Weights of a small segmentation model.
Training: muon at rate 0.0031, 9600 steps, batches of 128.
Data: trained on Sentinel-2 satellite tiles (TerraMesh), 72500 training examples, 16.9 epochs.
Rows from block 6 of a small segmentation model, named by matrix and row number. Rows with one number belong to one channel. Each number is 50 + 10 x the weight over its row's rms, rounded and kept within 0 to 99. All counts start at 0.
After each channel's rows are labels from the 100 images, of 14976, where the channel reaches its highest value: "top examples" is what is common among them. Only what is clearly more common there than usual is listed. The data: Sentinel-2 satellite tiles (TerraMesh). In brackets: how many of the 100, against the usual share in percent.
# convs0: first 3x3 conv (model.mid.0.convs.0.weight, 128x128x3x3, each kernel summed), inputs 0-127
# convs1: second 3x3 conv (model.mid.0.convs.1.weight, 128x128x3x3, transposed, each kernel summed), outputs 0-127

convs0.85:52 50 55 33 50 50 52 44 50 49 50 54 69 57 50 53 51 59 70 50 45 53 47 50 50 51 47 59 48 50 46 43 50 50 53 46 45 50 61 50 50 49 56 57 33 55 53 50 46 50 46 49 44 48 50 50 41 50 39 50 91 47 57 49 69 56 50 50 68 60 50 65 53 44 50 46 42 60 38 66 60 42 43 68 49 50 45 49 50 49 52 51 58 50 54 50 50 99 51 50 65 49 52 85 79 55 50 50 39 50 50 48 49 41 50 50 25 53 50 60 36 56 62 48 49 50 47 50
convs1.85:38 48 48 56 55 54 50 46 54 54 44 47 42 48 56 60 42 50 41 44 50 55 47 51 52 36 43 48 61 59 48 52 51 73 56 51 47 43 26 52 56 72 58 57 47 52 55 61 53 51 45 48 64 54 49 48 51 55 49 48 03 57 40 52 53 46 43 48 51 42 46 52 46 51 46 48 55 51 43 50 40 56 51 50 52 49 62 46 50 44 53 51 52 42 52 35 44 00 46 54 55 45 50 45 54 53 38 44 44 44 50 59 42 47 35 51 57 50 51 51 43 50 21 50 51 49 59 55
top examples: crops (71 vs 38.9); main land cover: crops (64 vs 20.2); flooded vegetation (27 vs 10.2)

convs0.64:53 50 66 48 50 50 48 49 50 48 50 40 50 46 50 43 49 34 51 50 48 50 55 50 50 57 72 54 51 50 48 61 50 50 55 45 38 48 35 55 50 57 44 28 40 30 51 50 60 50 25 46 48 51 50 50 51 50 56 50 70 50 68 55 48 52 50 50 84 55 50 65 50 47 50 48 45 58 45 60 67 41 39 57 47 50 41 49 46 48 54 50 84 50 67 50 50 19 40 49 42 50 85 68 55 48 50 50 46 50 50 79 49 44 52 50 40 47 50 47 44 51 28 62 45 41 53 49
convs1.64:45 54 52 53 62 40 45 47 54 52 48 47 65 47 49 59 51 45 56 29 49 47 46 48 38 29 20 48 51 53 66 44 46 51 39 51 53 50 66 55 73 41 57 53 51 56 51 38 31 46 49 50 42 45 49 43 30 48 51 39 63 51 39 26 52 68 50 42 64 54 57 81 50 50 66 49 45 67 50 45 41 54 46 59 49 69 57 45 30 52 67 51 31 56 45 50 52 52 51 48 43 49 37 46 51 51 31 54 44 44 54 79 55 48 63 48 45 40 43 52 55 48 76 53 48 50 48 49
top examples: trees (96 vs 58.6); main land cover: trees (46 vs 19.6)

convs0.70:47 50 44 76 50 50 51 52 50 50 50 49 55 43 50 75 49 56 51 48 55 48 35 50 50 55 34 52 51 50 50 50 50 50 56 49 56 55 52 50 50 57 48 35 46 25 52 51 65 50 64 44 51 50 50 50 54 50 53 50 31 79 42 50 51 50 50 50 52 51 50 52 51 89 50 53 56 39 54 32 54 86 49 15 46 50 65 56 50 51 54 49 30 50 28 49 50 46 52 49 46 53 74 42 31 45 50 50 57 50 50 60 52 52 48 50 64 35 50 54 40 50 40 55 66 52 62 50
convs1.70:49 46 43 37 50 40 44 46 48 57 48 60 53 55 71 51 50 48 50 55 52 59 57 61 53 61 75 74 47 44 50 59 58 56 35 49 47 87 75 48 35 52 44 50 47 56 59 65 47 51 51 50 46 44 54 63 49 51 61 51 49 40 50 52 60 52 52 47 50 49 49 49 57 41 39 51 63 54 61 51 59 55 51 47 50 41 48 47 45 48 43 54 46 58 50 57 57 99 49 51 41 49 52 46 49 46 43 60 54 51 55 45 43 54 58 52 42 51 56 49 69 29 60 55 40 58 45 43
top examples: crops (91 vs 38.9); built area (78 vs 37.5); main land cover: crops (75 vs 20.2)

convs0.49:56 50 53 38 50 50 58 50 50 48 50 55 59 57 50 42 48 57 36 50 45 52 57 50 50 51 35 49 50 50 40 43 50 50 54 59 44 52 41 45 50 37 59 42 39 48 53 50 48 50 54 55 49 51 50 50 49 50 42 50 95 50 46 52 49 50 51 50 66 49 50 49 51 53 50 50 49 40 58 54 49 35 40 40 47 50 37 52 50 50 49 49 72 50 20 51 50 00 56 50 57 55 70 60 56 54 50 50 50 50 50 82 50 49 52 50 31 48 50 45 47 48 37 54 53 50 53 50
convs1.49:19 46 54 49 53 29 36 54 54 49 46 38 44 50 49 51 54 49 55 44 52 52 53 49 57 32 00 47 55 39 57 48 47 55 44 52 50 51 49 49 68 42 56 60 50 53 48 49 48 50 48 51 47 40 55 49 44 39 52 49 43 54 43 33 53 52 53 46 55 41 58 68 32 49 45 49 63 66 52 44 46 59 44 81 50 50 57 43 47 52 54 51 43 46 52 50 47 51 43 53 45 43 46 51 56 54 11 49 38 49 54 70 61 50 43 54 51 40 42 51 47 53 76 57 48 51 60 41
top examples: trees (96 vs 58.6); water (81 vs 40.5); main land cover: trees (40 vs 19.6); flooded vegetation (32 vs 10.2)

convs0.31:54 50 31 64 50 51 49 53 50 45 50 47 54 41 50 50 61 29 29 50 46 44 56 50 50 50 58 57 51 50 53 75 50 50 50 56 61 62 51 51 50 38 56 46 46 84 70 48 67 50 60 30 51 56 50 51 38 50 49 50 36 26 71 50 79 49 50 50 41 55 49 47 50 57 50 72 36 29 55 56 57 56 83 55 56 50 57 50 50 48 53 50 69 50 34 51 50 38 65 50 56 50 66 40 42 49 50 50 69 50 50 53 58 58 47 50 39 62 50 48 61 50 49 50 49 43 37 50
convs1.31:52 52 55 52 45 42 46 50 45 72 50 79 49 60 47 51 38 47 70 45 35 44 45 51 51 40 53 60 53 45 47 57 48 60 53 44 50 48 45 27 49 47 49 63 49 34 50 59 39 60 39 62 53 43 51 52 47 52 39 61 50 47 45 52 36 52 47 68 46 47 53 64 42 54 47 58 51 59 61 39 42 54 17 24 54 49 60 56 54 42 49 52 24 48 57 54 43 50 39 64 43 46 41 42 68 78 36 50 45 54 47 39 59 49 29 45 50 63 51 53 55 47 79 56 58 58 52 50
top examples: bare ground (61 vs 24.3); main land cover: bare ground (28 vs 5.1)

convs0.93:53 50 60 81 50 50 40 49 50 51 50 63 55 36 50 36 46 47 60 50 51 59 57 50 50 49 65 52 50 50 27 59 50 50 38 62 28 51 56 50 50 47 44 65 35 35 54 51 70 50 48 61 48 49 50 50 45 50 66 50 55 15 46 51 58 54 50 50 82 51 50 79 50 36 50 52 51 46 40 63 45 49 49 61 49 50 78 44 50 48 45 52 76 50 56 50 50 62 60 49 49 62 43 60 69 65 50 50 54 51 50 61 44 43 47 50 45 53 50 42 62 66 47 55 46 60 58 50
convs1.93:47 63 59 55 54 49 49 26 44 41 46 46 71 52 26 54 49 51 46 41 50 33 53 55 53 47 43 43 53 52 91 41 37 38 41 59 54 47 63 49 41 50 52 12 59 50 46 55 52 61 55 43 42 57 46 47 45 39 55 49 53 48 38 40 51 43 61 57 49 54 46 40 53 50 55 55 53 35 46 45 39 48 44 78 45 54 37 52 45 57 48 49 23 55 52 62 56 47 53 41 52 57 52 58 40 16 52 60 50 46 54 37 46 51 54 49 38 48 42 53 50 31 49 47 51 43 50 48
top examples: trees (91 vs 58.6)

convs0.80:52 50 75 51 50 50 49 43 50 43 50 45 66 52 50 56 60 42 30 50 42 55 36 50 50 52 88 44 50 50 50 51 50 50 49 69 46 44 47 57 50 61 59 71 62 67 61 53 45 50 34 52 50 50 50 49 56 50 50 50 42 39 65 50 53 51 50 50 36 52 50 56 50 66 50 37 30 50 63 48 51 22 46 44 51 50 80 72 50 47 57 48 37 50 56 51 50 19 44 50 61 36 55 31 52 57 50 50 45 50 50 47 53 54 48 50 46 44 50 53 38 50 71 58 55 72 63 50
convs1.80:58 45 42 22 61 45 65 53 44 42 44 40 54 41 57 59 47 49 65 54 52 51 49 35 53 50 57 60 48 40 56 56 52 59 60 53 48 53 61 51 67 44 49 54 45 33 41 55 45 63 54 15 40 61 45 44 63 52 44 55 47 47 73 51 46 46 48 48 58 57 62 50 45 38 49 59 72 38 31 17 93 41 59 53 41 53 36 50 42 56 45 40 51 51 62 54 45 67 50 51 46 56 46 51 44 53 57 49 43 47 31 50 54 44 51 50 40 51 48 49 57 58 51 41 42 51 47 48
top examples: snow or ice (95 vs 20.6); main land cover: snow or ice (93 vs 14.6)

convs0.65:45 50 73 59 50 50 49 50 50 50 50 57 32 64 50 29 49 43 00 50 55 46 30 50 50 49 07 50 50 50 51 58 50 50 45 50 47 44 45 49 50 48 48 49 49 47 36 49 54 50 53 27 50 52 50 51 49 50 51 50 35 49 49 50 46 46 50 50 42 50 50 44 51 57 50 45 49 46 54 67 51 49 55 62 55 50 48 49 50 56 50 47 49 50 42 50 50 42 45 50 62 52 48 52 04 47 50 50 58 48 50 28 50 64 48 50 65 51 50 44 38 46 54 54 67 58 48 50
convs1.65:51 55 51 48 49 45 59 54 52 44 44 64 50 51 58 46 55 48 75 54 82 50 69 52 46 46 04 57 56 37 50 49 46 49 44 61 48 49 51 50 49 51 55 49 90 50 51 50 48 43 52 95 46 50 49 38 51 47 49 49 50 54 49 53 56 54 48 52 43 50 49 51 42 56 50 73 69 43 55 46 41 51 58 50 48 58 55 48 49 47 50 50 51 50 50 56 52 28 49 36 47 48 50 55 54 49 32 59 49 41 60 70 60 55 58 53 43 49 51 46 52 41 51 51 54 50 42 53
top examples: snow or ice (66 vs 20.6); main land cover: snow or ice (60 vs 14.6); main land cover: bare ground (26 vs 5.1)

convs0.106:48 50 58 55 50 50 51 50 50 45 50 59 50 52 50 58 50 40 30 50 51 55 51 50 50 51 18 48 50 50 50 49 50 50 46 52 51 47 61 55 50 49 47 53 31 44 56 51 50 50 56 45 49 51 50 51 53 50 37 50 58 56 58 51 56 50 50 50 64 50 50 63 50 64 50 54 55 50 46 61 57 53 67 57 47 50 49 53 50 52 51 50 45 50 39 50 50 00 56 50 99 53 76 59 46 48 50 50 48 49 50 50 53 60 51 50 60 46 50 44 26 48 44 51 48 54 49 50
convs1.106:55 41 48 29 48 48 57 49 50 50 41 48 50 62 48 49 51 49 90 50 66 48 53 50 50 49 00 40 54 48 55 49 49 45 45 37 58 49 63 50 46 62 52 48 67 49 50 50 49 48 52 49 45 52 50 67 48 55 50 64 48 46 50 49 41 48 50 46 51 53 49 51 53 50 42 50 49 48 48 43 44 50 52 55 47 53 51 50 48 49 49 54 49 55 51 51 50 14 50 61 50 48 49 51 54 50 34 43 65 52 50 41 50 51 56 50 27 50 49 68 51 53 50 51 50 50 45 44
top examples: bare ground (60 vs 24.3); main land cover: bare ground (33 vs 5.1)

convs0.57:51 50 55 55 50 50 41 51 50 51 50 38 48 51 50 53 26 48 58 50 39 45 52 50 50 45 76 51 49 50 55 45 50 50 52 46 52 56 28 49 50 54 28 41 53 47 26 49 45 50 34 46 51 53 50 49 55 50 72 50 19 45 55 50 50 49 51 50 47 49 50 49 52 35 50 53 70 56 51 39 63 53 45 79 53 50 59 65 52 51 48 50 60 50 59 49 50 93 55 50 49 48 41 80 79 45 50 50 47 50 50 44 54 45 54 50 69 40 50 67 41 50 48 49 41 52 37 50
convs1.57:37 49 43 25 45 61 59 58 56 41 52 48 49 25 56 55 56 57 58 54 49 50 50 70 46 62 40 45 36 69 43 60 50 53 59 48 54 46 76 49 48 46 49 44 56 40 53 48 48 52 51 42 48 64 49 53 48 58 73 43 95 54 45 45 47 55 35 47 53 52 48 58 41 52 55 39 49 43 42 54 51 54 43 23 41 41 50 37 46 54 59 49 57 55 51 60 50 61 60 37 46 50 60 37 45 36 65 57 46 50 50 35 56 57 49 45 35 45 75 40 56 57 49 68 55 35 53 53
top examples: crops (91 vs 38.9); main land cover: crops (88 vs 20.2)

convs0.94:47 50 33 45 50 50 73 45 50 49 50 53 42 54 50 50 54 50 47 50 49 53 92 50 50 49 72 46 50 50 46 58 50 50 45 50 61 44 63 48 50 45 58 40 50 28 57 50 67 50 76 71 47 51 50 50 45 50 31 50 64 41 65 51 37 50 50 50 39 41 50 44 50 46 50 69 73 52 55 34 46 26 52 55 47 50 56 53 50 49 50 50 51 50 46 51 50 45 52 51 51 52 74 41 30 49 50 50 47 50 50 41 48 49 50 50 47 42 50 56 13 50 37 23 43 46 62 50
convs1.94:58 48 66 50 50 52 33 53 47 49 52 50 48 50 46 52 53 51 48 58 51 48 44 50 46 43 50 51 50 27 39 45 48 50 51 51 43 49 65 51 59 46 68 41 50 51 55 48 50 54 50 60 50 52 48 43 74 49 54 48 51 49 50 46 46 53 52 51 51 72 38 52 51 51 49 44 28 50 49 60 50 49 51 51 56 52 50 53 42 55 53 55 53 49 79 49 55 50 52 54 50 44 36 54 45 48 51 40 50 46 52 53 53 57 55 49 73 51 43 52 99 56 32 98 57 49 49 54
top examples: clouds (94 vs 15.5)

convs0.55:50 50 51 45 50 50 44 51 50 40 50 37 69 25 50 32 62 14 58 51 47 53 42 50 50 49 33 57 51 50 52 65 50 50 64 56 27 56 37 51 50 58 62 56 60 48 36 51 28 50 41 64 51 49 50 50 36 50 48 50 49 51 30 51 53 58 50 50 86 50 50 73 49 79 50 44 48 65 52 57 41 43 52 59 44 50 42 49 50 51 50 50 50 50 40 46 50 54 64 49 44 48 42 76 40 69 50 50 47 50 50 50 37 57 49 50 40 48 50 48 64 65 54 43 52 43 69 50
convs1.55:51 49 48 57 50 60 39 50 39 83 48 62 53 50 51 41 51 39 57 47 39 52 40 72 48 51 53 45 41 53 49 48 38 41 46 44 61 44 51 48 48 59 38 52 50 60 42 51 57 54 38 52 48 70 35 34 50 42 66 49 49 47 52 50 26 26 49 51 48 54 39 58 50 43 47 52 47 45 52 42 72 51 40 51 63 41 55 50 46 53 54 51 50 56 49 61 50 57 41 32 48 64 59 47 50 40 34 41 45 35 47 46 79 57 39 44 40 67 49 50 14 48 50 48 44 68 27 58
top examples: snow or ice (99 vs 20.6); main land cover: snow or ice (92 vs 14.6)

convs0.102:50 50 32 41 50 50 41 48 50 38 50 37 52 43 50 49 49 38 46 50 48 44 42 50 50 48 48 50 50 50 41 27 50 50 43 57 52 58 52 45 50 34 49 43 62 50 54 48 47 50 49 68 49 50 50 50 48 50 41 50 61 47 74 54 50 51 50 50 64 38 49 75 51 45 50 39 55 48 45 52 46 34 04 64 50 50 44 49 50 52 47 51 41 50 49 52 50 23 42 49 44 52 30 38 89 50 50 50 50 50 50 67 52 43 50 50 20 29 50 45 48 55 75 47 46 47 49 50
convs1.102:50 41 49 74 47 50 56 69 46 51 48 50 46 49 39 59 55 29 49 52 49 54 41 51 77 51 31 48 38 49 55 81 50 45 52 51 52 51 52 41 51 47 49 56 24 40 52 54 52 49 52 18 51 42 56 47 49 46 50 51 53 49 51 47 52 51 62 55 52 53 44 55 47 48 54 51 53 55 52 55 54 52 67 50 36 49 52 52 50 63 40 40 61 60 54 43 40 48 50 44 48 39 38 99 49 45 49 60 47 52 45 42 43 48 48 63 53 35 52 44 19 51 49 36 49 46 51 53
top examples: water (97 vs 40.5); flooded vegetation (67 vs 10.2); main land cover: water (35 vs 11.2)

convs0.90:52 50 56 99 50 50 43 49 50 50 50 58 47 50 50 48 48 50 10 50 43 52 49 50 50 49 68 50 48 50 50 73 50 50 47 63 49 51 41 51 50 51 41 49 55 55 52 50 77 50 45 48 49 54 50 52 37 50 65 50 63 53 45 50 56 50 50 50 48 56 50 52 52 48 50 65 57 48 47 59 45 48 82 73 58 50 44 50 49 50 50 50 40 50 41 50 50 55 56 50 99 53 57 53 55 46 50 50 51 50 50 48 49 59 49 50 49 55 50 46 48 50 27 50 50 37 46 50
convs1.90:49 50 70 41 59 52 51 50 56 54 43 46 41 54 52 49 48 48 95 50 67 49 47 40 42 76 50 56 55 52 50 42 51 50 53 33 51 44 50 42 53 46 53 81 49 47 51 60 22 46 58 49 52 55 46 51 49 50 13 42 55 57 48 47 56 46 47 39 49 45 49 52 57 46 49 60 47 51 50 56 50 61 38 33 54 48 54 51 59 51 46 56 72 57 55 27 41 53 53 52 48 49 50 58 73 48 53 51 43 58 51 44 47 51 52 48 48 81 54 48 34 53 69 52 46 53 50 49
top examples: bare ground (61 vs 24.3); main land cover: bare ground (29 vs 5.1)

convs0.40:47 50 58 62 50 50 37 52 50 50 50 53 56 95 50 47 43 43 29 50 40 50 43 50 50 51 18 41 50 50 55 66 50 50 57 58 52 51 38 60 50 50 48 44 48 47 50 50 59 50 52 27 50 57 50 50 47 50 52 50 46 41 25 49 58 51 50 50 47 52 50 50 50 40 50 42 40 44 49 67 63 32 57 43 61 50 52 51 50 50 50 50 59 50 49 50 50 46 49 51 67 43 45 50 02 60 50 50 54 50 50 31 68 68 50 50 55 66 50 44 27 50 60 47 34 50 52 50
convs1.40:66 52 75 42 52 47 51 51 43 49 51 42 51 55 43 53 48 44 50 48 99 43 70 52 50 49 50 63 52 46 48 53 42 51 63 68 45 48 50 51 74 43 66 59 89 49 46 53 48 50 52 57 52 57 45 51 62 47 50 48 55 59 52 51 52 51 63 65 51 53 43 48 42 55 47 52 56 50 55 58 44 48 51 48 59 75 54 49 50 56 52 50 52 49 55 36 47 50 49 55 45 58 50 54 71 58 52 53 42 49 54 45 58 49 57 60 54 44 43 51 50 36 50 42 38 36 54 24
top examples: snow or ice (94 vs 20.6); main land cover: snow or ice (90 vs 14.6)

convs0.51:47 50 48 32 50 50 45 48 50 52 50 56 53 53 50 39 47 38 69 50 46 55 44 50 50 52 32 42 46 50 56 43 50 50 48 55 50 65 49 48 50 43 55 49 47 38 54 50 42 50 47 47 50 48 50 50 59 50 58 49 67 45 56 52 47 48 51 50 71 51 50 61 50 53 50 42 73 47 42 39 48 60 41 99 49 50 54 50 51 48 52 50 45 50 85 50 50 59 38 50 58 48 38 80 98 56 50 50 56 52 50 38 51 56 51 50 50 49 50 51 40 42 46 42 48 69 43 50
convs1.51:48 61 48 48 47 28 53 50 52 51 41 56 47 59 51 56 58 62 49 44 48 50 43 69 54 54 63 45 53 49 49 32 64 41 61 50 53 25 35 53 53 63 54 53 37 59 49 56 72 33 36 58 45 49 46 41 52 45 57 51 50 51 47 48 42 44 53 60 49 47 55 50 38 49 44 59 35 45 52 52 48 47 52 24 44 48 47 46 48 41 45 48 50 54 32 60 56 00 48 48 50 49 50 47 45 52 46 40 44 38 55 56 49 57 56 49 49 39 47 50 04 52 50 34 49 43 52 44
top examples: water (87 vs 40.5); flooded vegetation (55 vs 10.2)

convs0.112:47 50 51 53 50 50 54 53 50 51 50 45 51 47 50 54 41 50 47 50 52 61 41 50 50 51 55 57 50 50 50 62 50 50 54 46 57 51 62 51 50 46 49 52 13 57 51 51 52 50 54 72 50 50 50 51 35 50 36 50 53 40 73 50 58 50 50 50 27 55 50 50 50 38 50 49 83 55 48 41 71 53 42 51 60 50 42 55 49 48 56 51 24 50 16 50 50 31 48 46 52 63 32 65 37 24 50 50 53 50 50 50 43 70 49 50 48 60 50 47 82 51 57 52 54 77 47 50
convs1.112:45 62 52 36 59 52 65 49 48 40 45 45 43 60 39 60 52 56 43 54 46 46 47 45 57 50 50 56 40 44 49 59 45 53 47 41 57 54 41 54 55 49 52 43 99 34 38 44 49 44 51 31 47 47 53 52 56 41 50 54 47 47 51 50 36 38 46 52 51 41 55 40 50 55 50 85 51 49 26 55 54 46 51 53 45 56 49 51 37 59 48 42 44 46 38 44 47 62 77 50 42 45 93 49 52 53 54 53 52 54 54 39 44 51 60 46 43 40 47 50 51 33 56 38 48 41 53 42
top examples: snow or ice (100 vs 20.6); main land cover: snow or ice (92 vs 14.6)

convs0.12:49 50 42 72 50 50 34 50 50 44 50 54 42 40 50 72 50 66 34 50 57 53 40 50 50 51 51 55 51 50 51 57 50 50 47 64 54 54 42 57 50 50 49 41 54 51 52 50 69 50 83 50 50 57 50 50 64 50 51 50 51 46 55 51 46 46 50 50 41 56 50 41 50 51 50 60 55 44 42 58 43 69 48 64 55 50 52 53 50 50 51 50 87 50 44 49 50 63 49 50 73 59 57 43 85 47 50 50 49 50 50 03 52 53 50 50 56 47 50 51 64 50 24 55 63 69 52 50
convs1.12:47 49 38 51 48 50 61 49 68 51 59 52 49 48 61 56 56 45 43 47 53 52 50 28 49 06 54 55 50 51 52 66 50 46 50 48 71 51 46 48 48 48 42 58 50 55 50 47 44 50 51 51 52 45 49 56 46 53 41 46 50 52 46 55 44 62 51 62 49 58 56 55 33 48 54 52 49 57 54 49 53 52 51 26 50 51 43 45 43 51 64 62 00 53 49 52 45 49 42 48 41 45 42 53 39 53 24 56 53 51 52 88 55 32 41 52 47 49 52 50 54 41 72 51 55 46 51 51
top examples: water (81 vs 40.5); main land cover: water (41 vs 11.2); flooded vegetation (34 vs 10.2)

convs0.114:44 50 43 47 50 50 53 47 50 51 50 76 43 42 50 57 50 43 42 50 50 50 61 50 50 51 15 51 50 50 47 55 50 50 55 60 62 54 48 49 50 53 48 49 43 46 57 49 49 50 55 52 49 49 50 50 54 50 36 50 76 42 50 51 43 50 50 50 53 49 50 66 50 55 50 54 55 59 58 51 42 66 40 74 55 50 53 49 50 52 57 50 79 50 24 50 50 00 50 50 55 49 74 34 60 62 50 50 48 50 50 37 51 50 49 50 44 33 50 50 48 52 21 60 47 44 38 50
convs1.114:60 51 49 57 53 34 62 53 55 52 55 55 65 53 50 46 55 51 54 48 53 23 49 50 36 71 39 49 53 51 80 46 48 38 59 55 54 47 46 50 41 30 41 24 48 60 45 49 54 62 48 49 34 45 51 42 41 54 50 63 56 51 49 53 47 50 46 58 50 49 38 35 68 60 33 48 35 32 42 48 47 50 52 72 47 44 43 49 47 49 43 43 60 64 53 64 48 26 49 56 49 53 52 95 41 52 60 32 58 57 53 50 54 55 52 52 37 44 58 41 48 47 49 57 38 51 55 52
top examples: trees (93 vs 58.6); main land cover: trees (50 vs 19.6); flooded vegetation (26 vs 10.2)

convs0.1:53 50 68 42 50 50 74 51 50 49 50 35 54 37 50 36 49 27 46 50 54 46 44 50 50 47 51 47 50 50 50 49 50 50 52 47 74 49 50 54 50 68 54 39 55 69 50 48 53 50 10 82 49 49 50 49 61 50 52 50 57 41 50 47 32 48 50 50 48 51 56 54 50 52 50 65 52 59 57 36 56 33 57 50 54 50 62 52 48 52 45 50 48 50 69 48 50 52 72 50 55 44 48 57 24 59 50 50 59 50 50 49 50 71 50 50 32 46 50 48 67 53 49 12 35 53 41 50
convs1.1:53 50 51 54 40 52 23 44 53 54 42 75 60 66 53 54 48 61 48 48 40 54 54 52 46 61 68 53 50 61 52 50 50 48 43 42 46 46 50 39 33 53 48 49 45 37 46 53 56 39 43 59 51 55 45 58 34 50 48 33 55 50 65 46 59 52 49 59 48 57 52 58 56 57 48 54 53 50 66 56 54 46 62 51 73 51 51 61 56 52 41 45 51 46 51 48 40 47 58 49 44 45 99 54 50 61 49 54 49 55 49 46 77 50 47 50 50 51 52 45 54 49 47 99 45 58 41 55
top examples: clouds (66 vs 15.5)

convs0.7:55 50 69 49 50 50 37 49 50 50 50 43 63 46 50 51 53 46 34 50 41 47 39 50 50 52 28 46 50 50 46 92 50 50 51 67 58 56 59 44 50 67 53 41 49 68 57 50 53 50 81 46 49 53 50 57 51 50 32 50 57 39 47 51 57 48 50 50 71 62 49 53 50 45 50 51 50 38 56 67 74 51 69 71 68 50 58 47 52 51 50 50 55 50 38 50 50 47 56 50 95 42 58 51 63 57 50 50 58 50 50 28 57 57 49 50 61 43 50 51 53 50 44 54 52 42 44 50
convs1.7:40 51 41 65 35 53 53 52 49 62 53 50 49 51 47 58 49 45 50 44 57 50 30 26 55 18 49 64 48 47 46 47 49 45 48 50 65 52 52 50 48 43 55 65 63 56 49 45 32 52 50 52 50 49 64 57 49 55 33 61 42 53 49 46 57 47 54 67 40 47 50 53 24 47 51 63 58 64 65 57 45 47 53 43 49 58 56 52 44 46 54 53 11 52 49 62 41 40 45 52 11 50 40 70 50 47 24 53 46 50 44 46 51 48 35 36 52 41 47 54 49 51 62 50 62 51 57 44
top examples: bare ground (68 vs 24.3); main land cover: bare ground (35 vs 5.1); main land cover: water (35 vs 11.2); flooded vegetation (32 vs 10.2)

convs0.33:50 50 53 56 50 50 47 46 50 52 50 61 66 34 50 49 46 59 62 50 50 51 48 50 50 43 93 46 49 50 50 59 50 50 47 42 45 51 49 57 50 53 47 51 33 57 32 50 57 50 52 88 50 44 50 50 53 50 54 50 51 50 53 50 61 51 50 50 49 53 50 61 47 37 50 55 58 49 48 57 60 51 49 57 50 50 71 49 52 46 47 50 51 50 66 50 50 00 43 48 57 51 44 47 70 69 50 50 49 50 50 79 48 38 53 50 65 32 50 55 38 43 53 55 46 32 57 50
convs1.33:52 44 38 46 59 52 51 58 52 53 46 40 47 56 48 51 47 53 40 55 44 49 59 49 54 53 27 46 54 60 52 44 53 54 50 56 58 51 39 50 52 40 58 35 50 44 54 34 50 39 47 00 50 56 55 65 53 46 62 51 47 54 60 56 57 52 48 37 54 61 45 45 57 48 52 35 49 51 40 34 50 56 22 45 39 57 36 63 39 68 56 41 49 52 52 55 57 63 67 47 55 50 66 43 26 35 53 63 72 48 59 41 37 58 45 66 41 56 51 44 58 33 51 54 51 64 50 50
top examples: crops (74 vs 38.9); main land cover: crops (58 vs 20.2)

convs0.46:46 50 27 13 50 50 57 47 50 48 50 49 47 53 50 41 51 56 34 50 49 48 46 50 50 50 44 46 51 50 49 31 50 50 41 51 55 51 31 46 50 55 47 42 65 30 41 49 49 50 52 53 48 44 50 50 53 50 44 50 58 36 44 50 19 49 50 50 55 29 50 53 50 24 50 54 64 50 51 48 15 41 43 44 50 50 39 51 48 50 48 50 41 50 35 51 50 47 40 50 24 57 44 27 81 52 50 50 51 50 50 73 52 50 49 50 39 23 50 47 41 52 47 39 41 42 54 50
convs1.46:55 50 49 56 47 52 51 58 53 49 54 48 39 56 53 51 60 47 49 42 51 61 43 51 51 41 38 48 52 40 52 55 39 51 55 57 46 49 54 50 51 45 52 72 23 63 48 51 54 49 53 08 51 51 56 47 51 40 52 49 60 60 51 64 64 50 60 68 50 57 50 50 43 47 50 50 44 81 48 60 60 51 59 81 50 40 54 49 65 45 55 52 50 55 57 54 43 48 54 49 50 49 56 65 42 53 57 44 50 47 51 50 73 51 57 59 51 52 54 32 44 45 99 62 50 50 51 46
top examples: water (74 vs 40.5); main land cover: water (33 vs 11.2); flooded vegetation (29 vs 10.2)

convs0.26:46 50 73 67 50 50 47 46 50 50 50 55 40 63 50 70 48 46 11 50 31 53 51 50 50 45 43 38 50 50 51 46 50 50 49 66 54 48 54 37 50 35 46 48 60 64 49 50 39 50 56 54 52 54 50 50 36 50 38 50 37 55 80 50 69 52 50 50 37 47 50 49 48 45 50 42 63 38 48 38 62 66 35 55 46 50 51 50 50 52 47 48 52 50 52 50 50 45 40 51 54 29 58 40 45 48 50 50 50 50 47 28 60 47 49 50 53 85 50 45 21 31 47 48 60 24 58 50
convs1.26:52 47 52 58 51 51 50 49 54 51 52 49 59 40 50 52 42 49 83 51 52 52 60 50 45 46 52 73 53 50 46 55 61 51 51 44 55 47 49 53 54 59 55 52 49 53 55 49 54 51 50 53 46 88 58 61 49 50 49 45 55 46 38 51 43 44 51 36 55 47 53 48 46 48 42 56 51 50 52 47 53 47 99 38 53 54 47 49 55 55 54 39 52 63 53 52 49 56 54 58 46 63 50 50 54 39 49 63 68 45 57 49 73 54 41 62 54 40 67 51 49 59 50 48 47 96 50 69
top examples: snow or ice (89 vs 20.6); main land cover: snow or ice (84 vs 14.6)

convs0.110:41 50 46 44 50 50 46 49 50 50 50 70 56 60 50 51 41 54 27 50 53 43 51 50 50 49 46 45 50 50 48 48 50 50 24 68 56 62 47 44 50 52 48 45 53 38 43 44 52 50 53 55 48 47 50 50 42 50 49 50 41 26 45 52 36 50 50 50 44 44 50 51 49 49 50 51 54 52 64 34 48 47 25 72 51 50 36 51 50 51 52 49 29 50 31 50 50 26 55 48 36 53 30 38 70 53 50 50 52 50 50 62 51 34 50 50 56 01 50 49 11 52 38 49 46 42 56 50
convs1.110:52 39 52 52 52 58 64 58 45 50 53 46 48 52 51 51 61 50 47 47 45 60 49 47 56 47 37 50 42 35 50 48 69 56 57 49 46 51 47 51 69 62 54 70 49 49 52 52 48 46 51 21 51 53 50 46 49 41 54 48 86 50 53 54 52 48 57 36 46 45 53 43 49 44 52 47 55 43 54 59 49 46 47 53 49 48 49 41 52 53 56 53 61 51 54 49 51 44 54 55 45 50 79 99 49 48 53 62 49 39 46 75 43 46 52 79 45 70 66 58 49 34 72 55 51 46 44 44
top examples: water (69 vs 40.5); flooded vegetation (31 vs 10.2)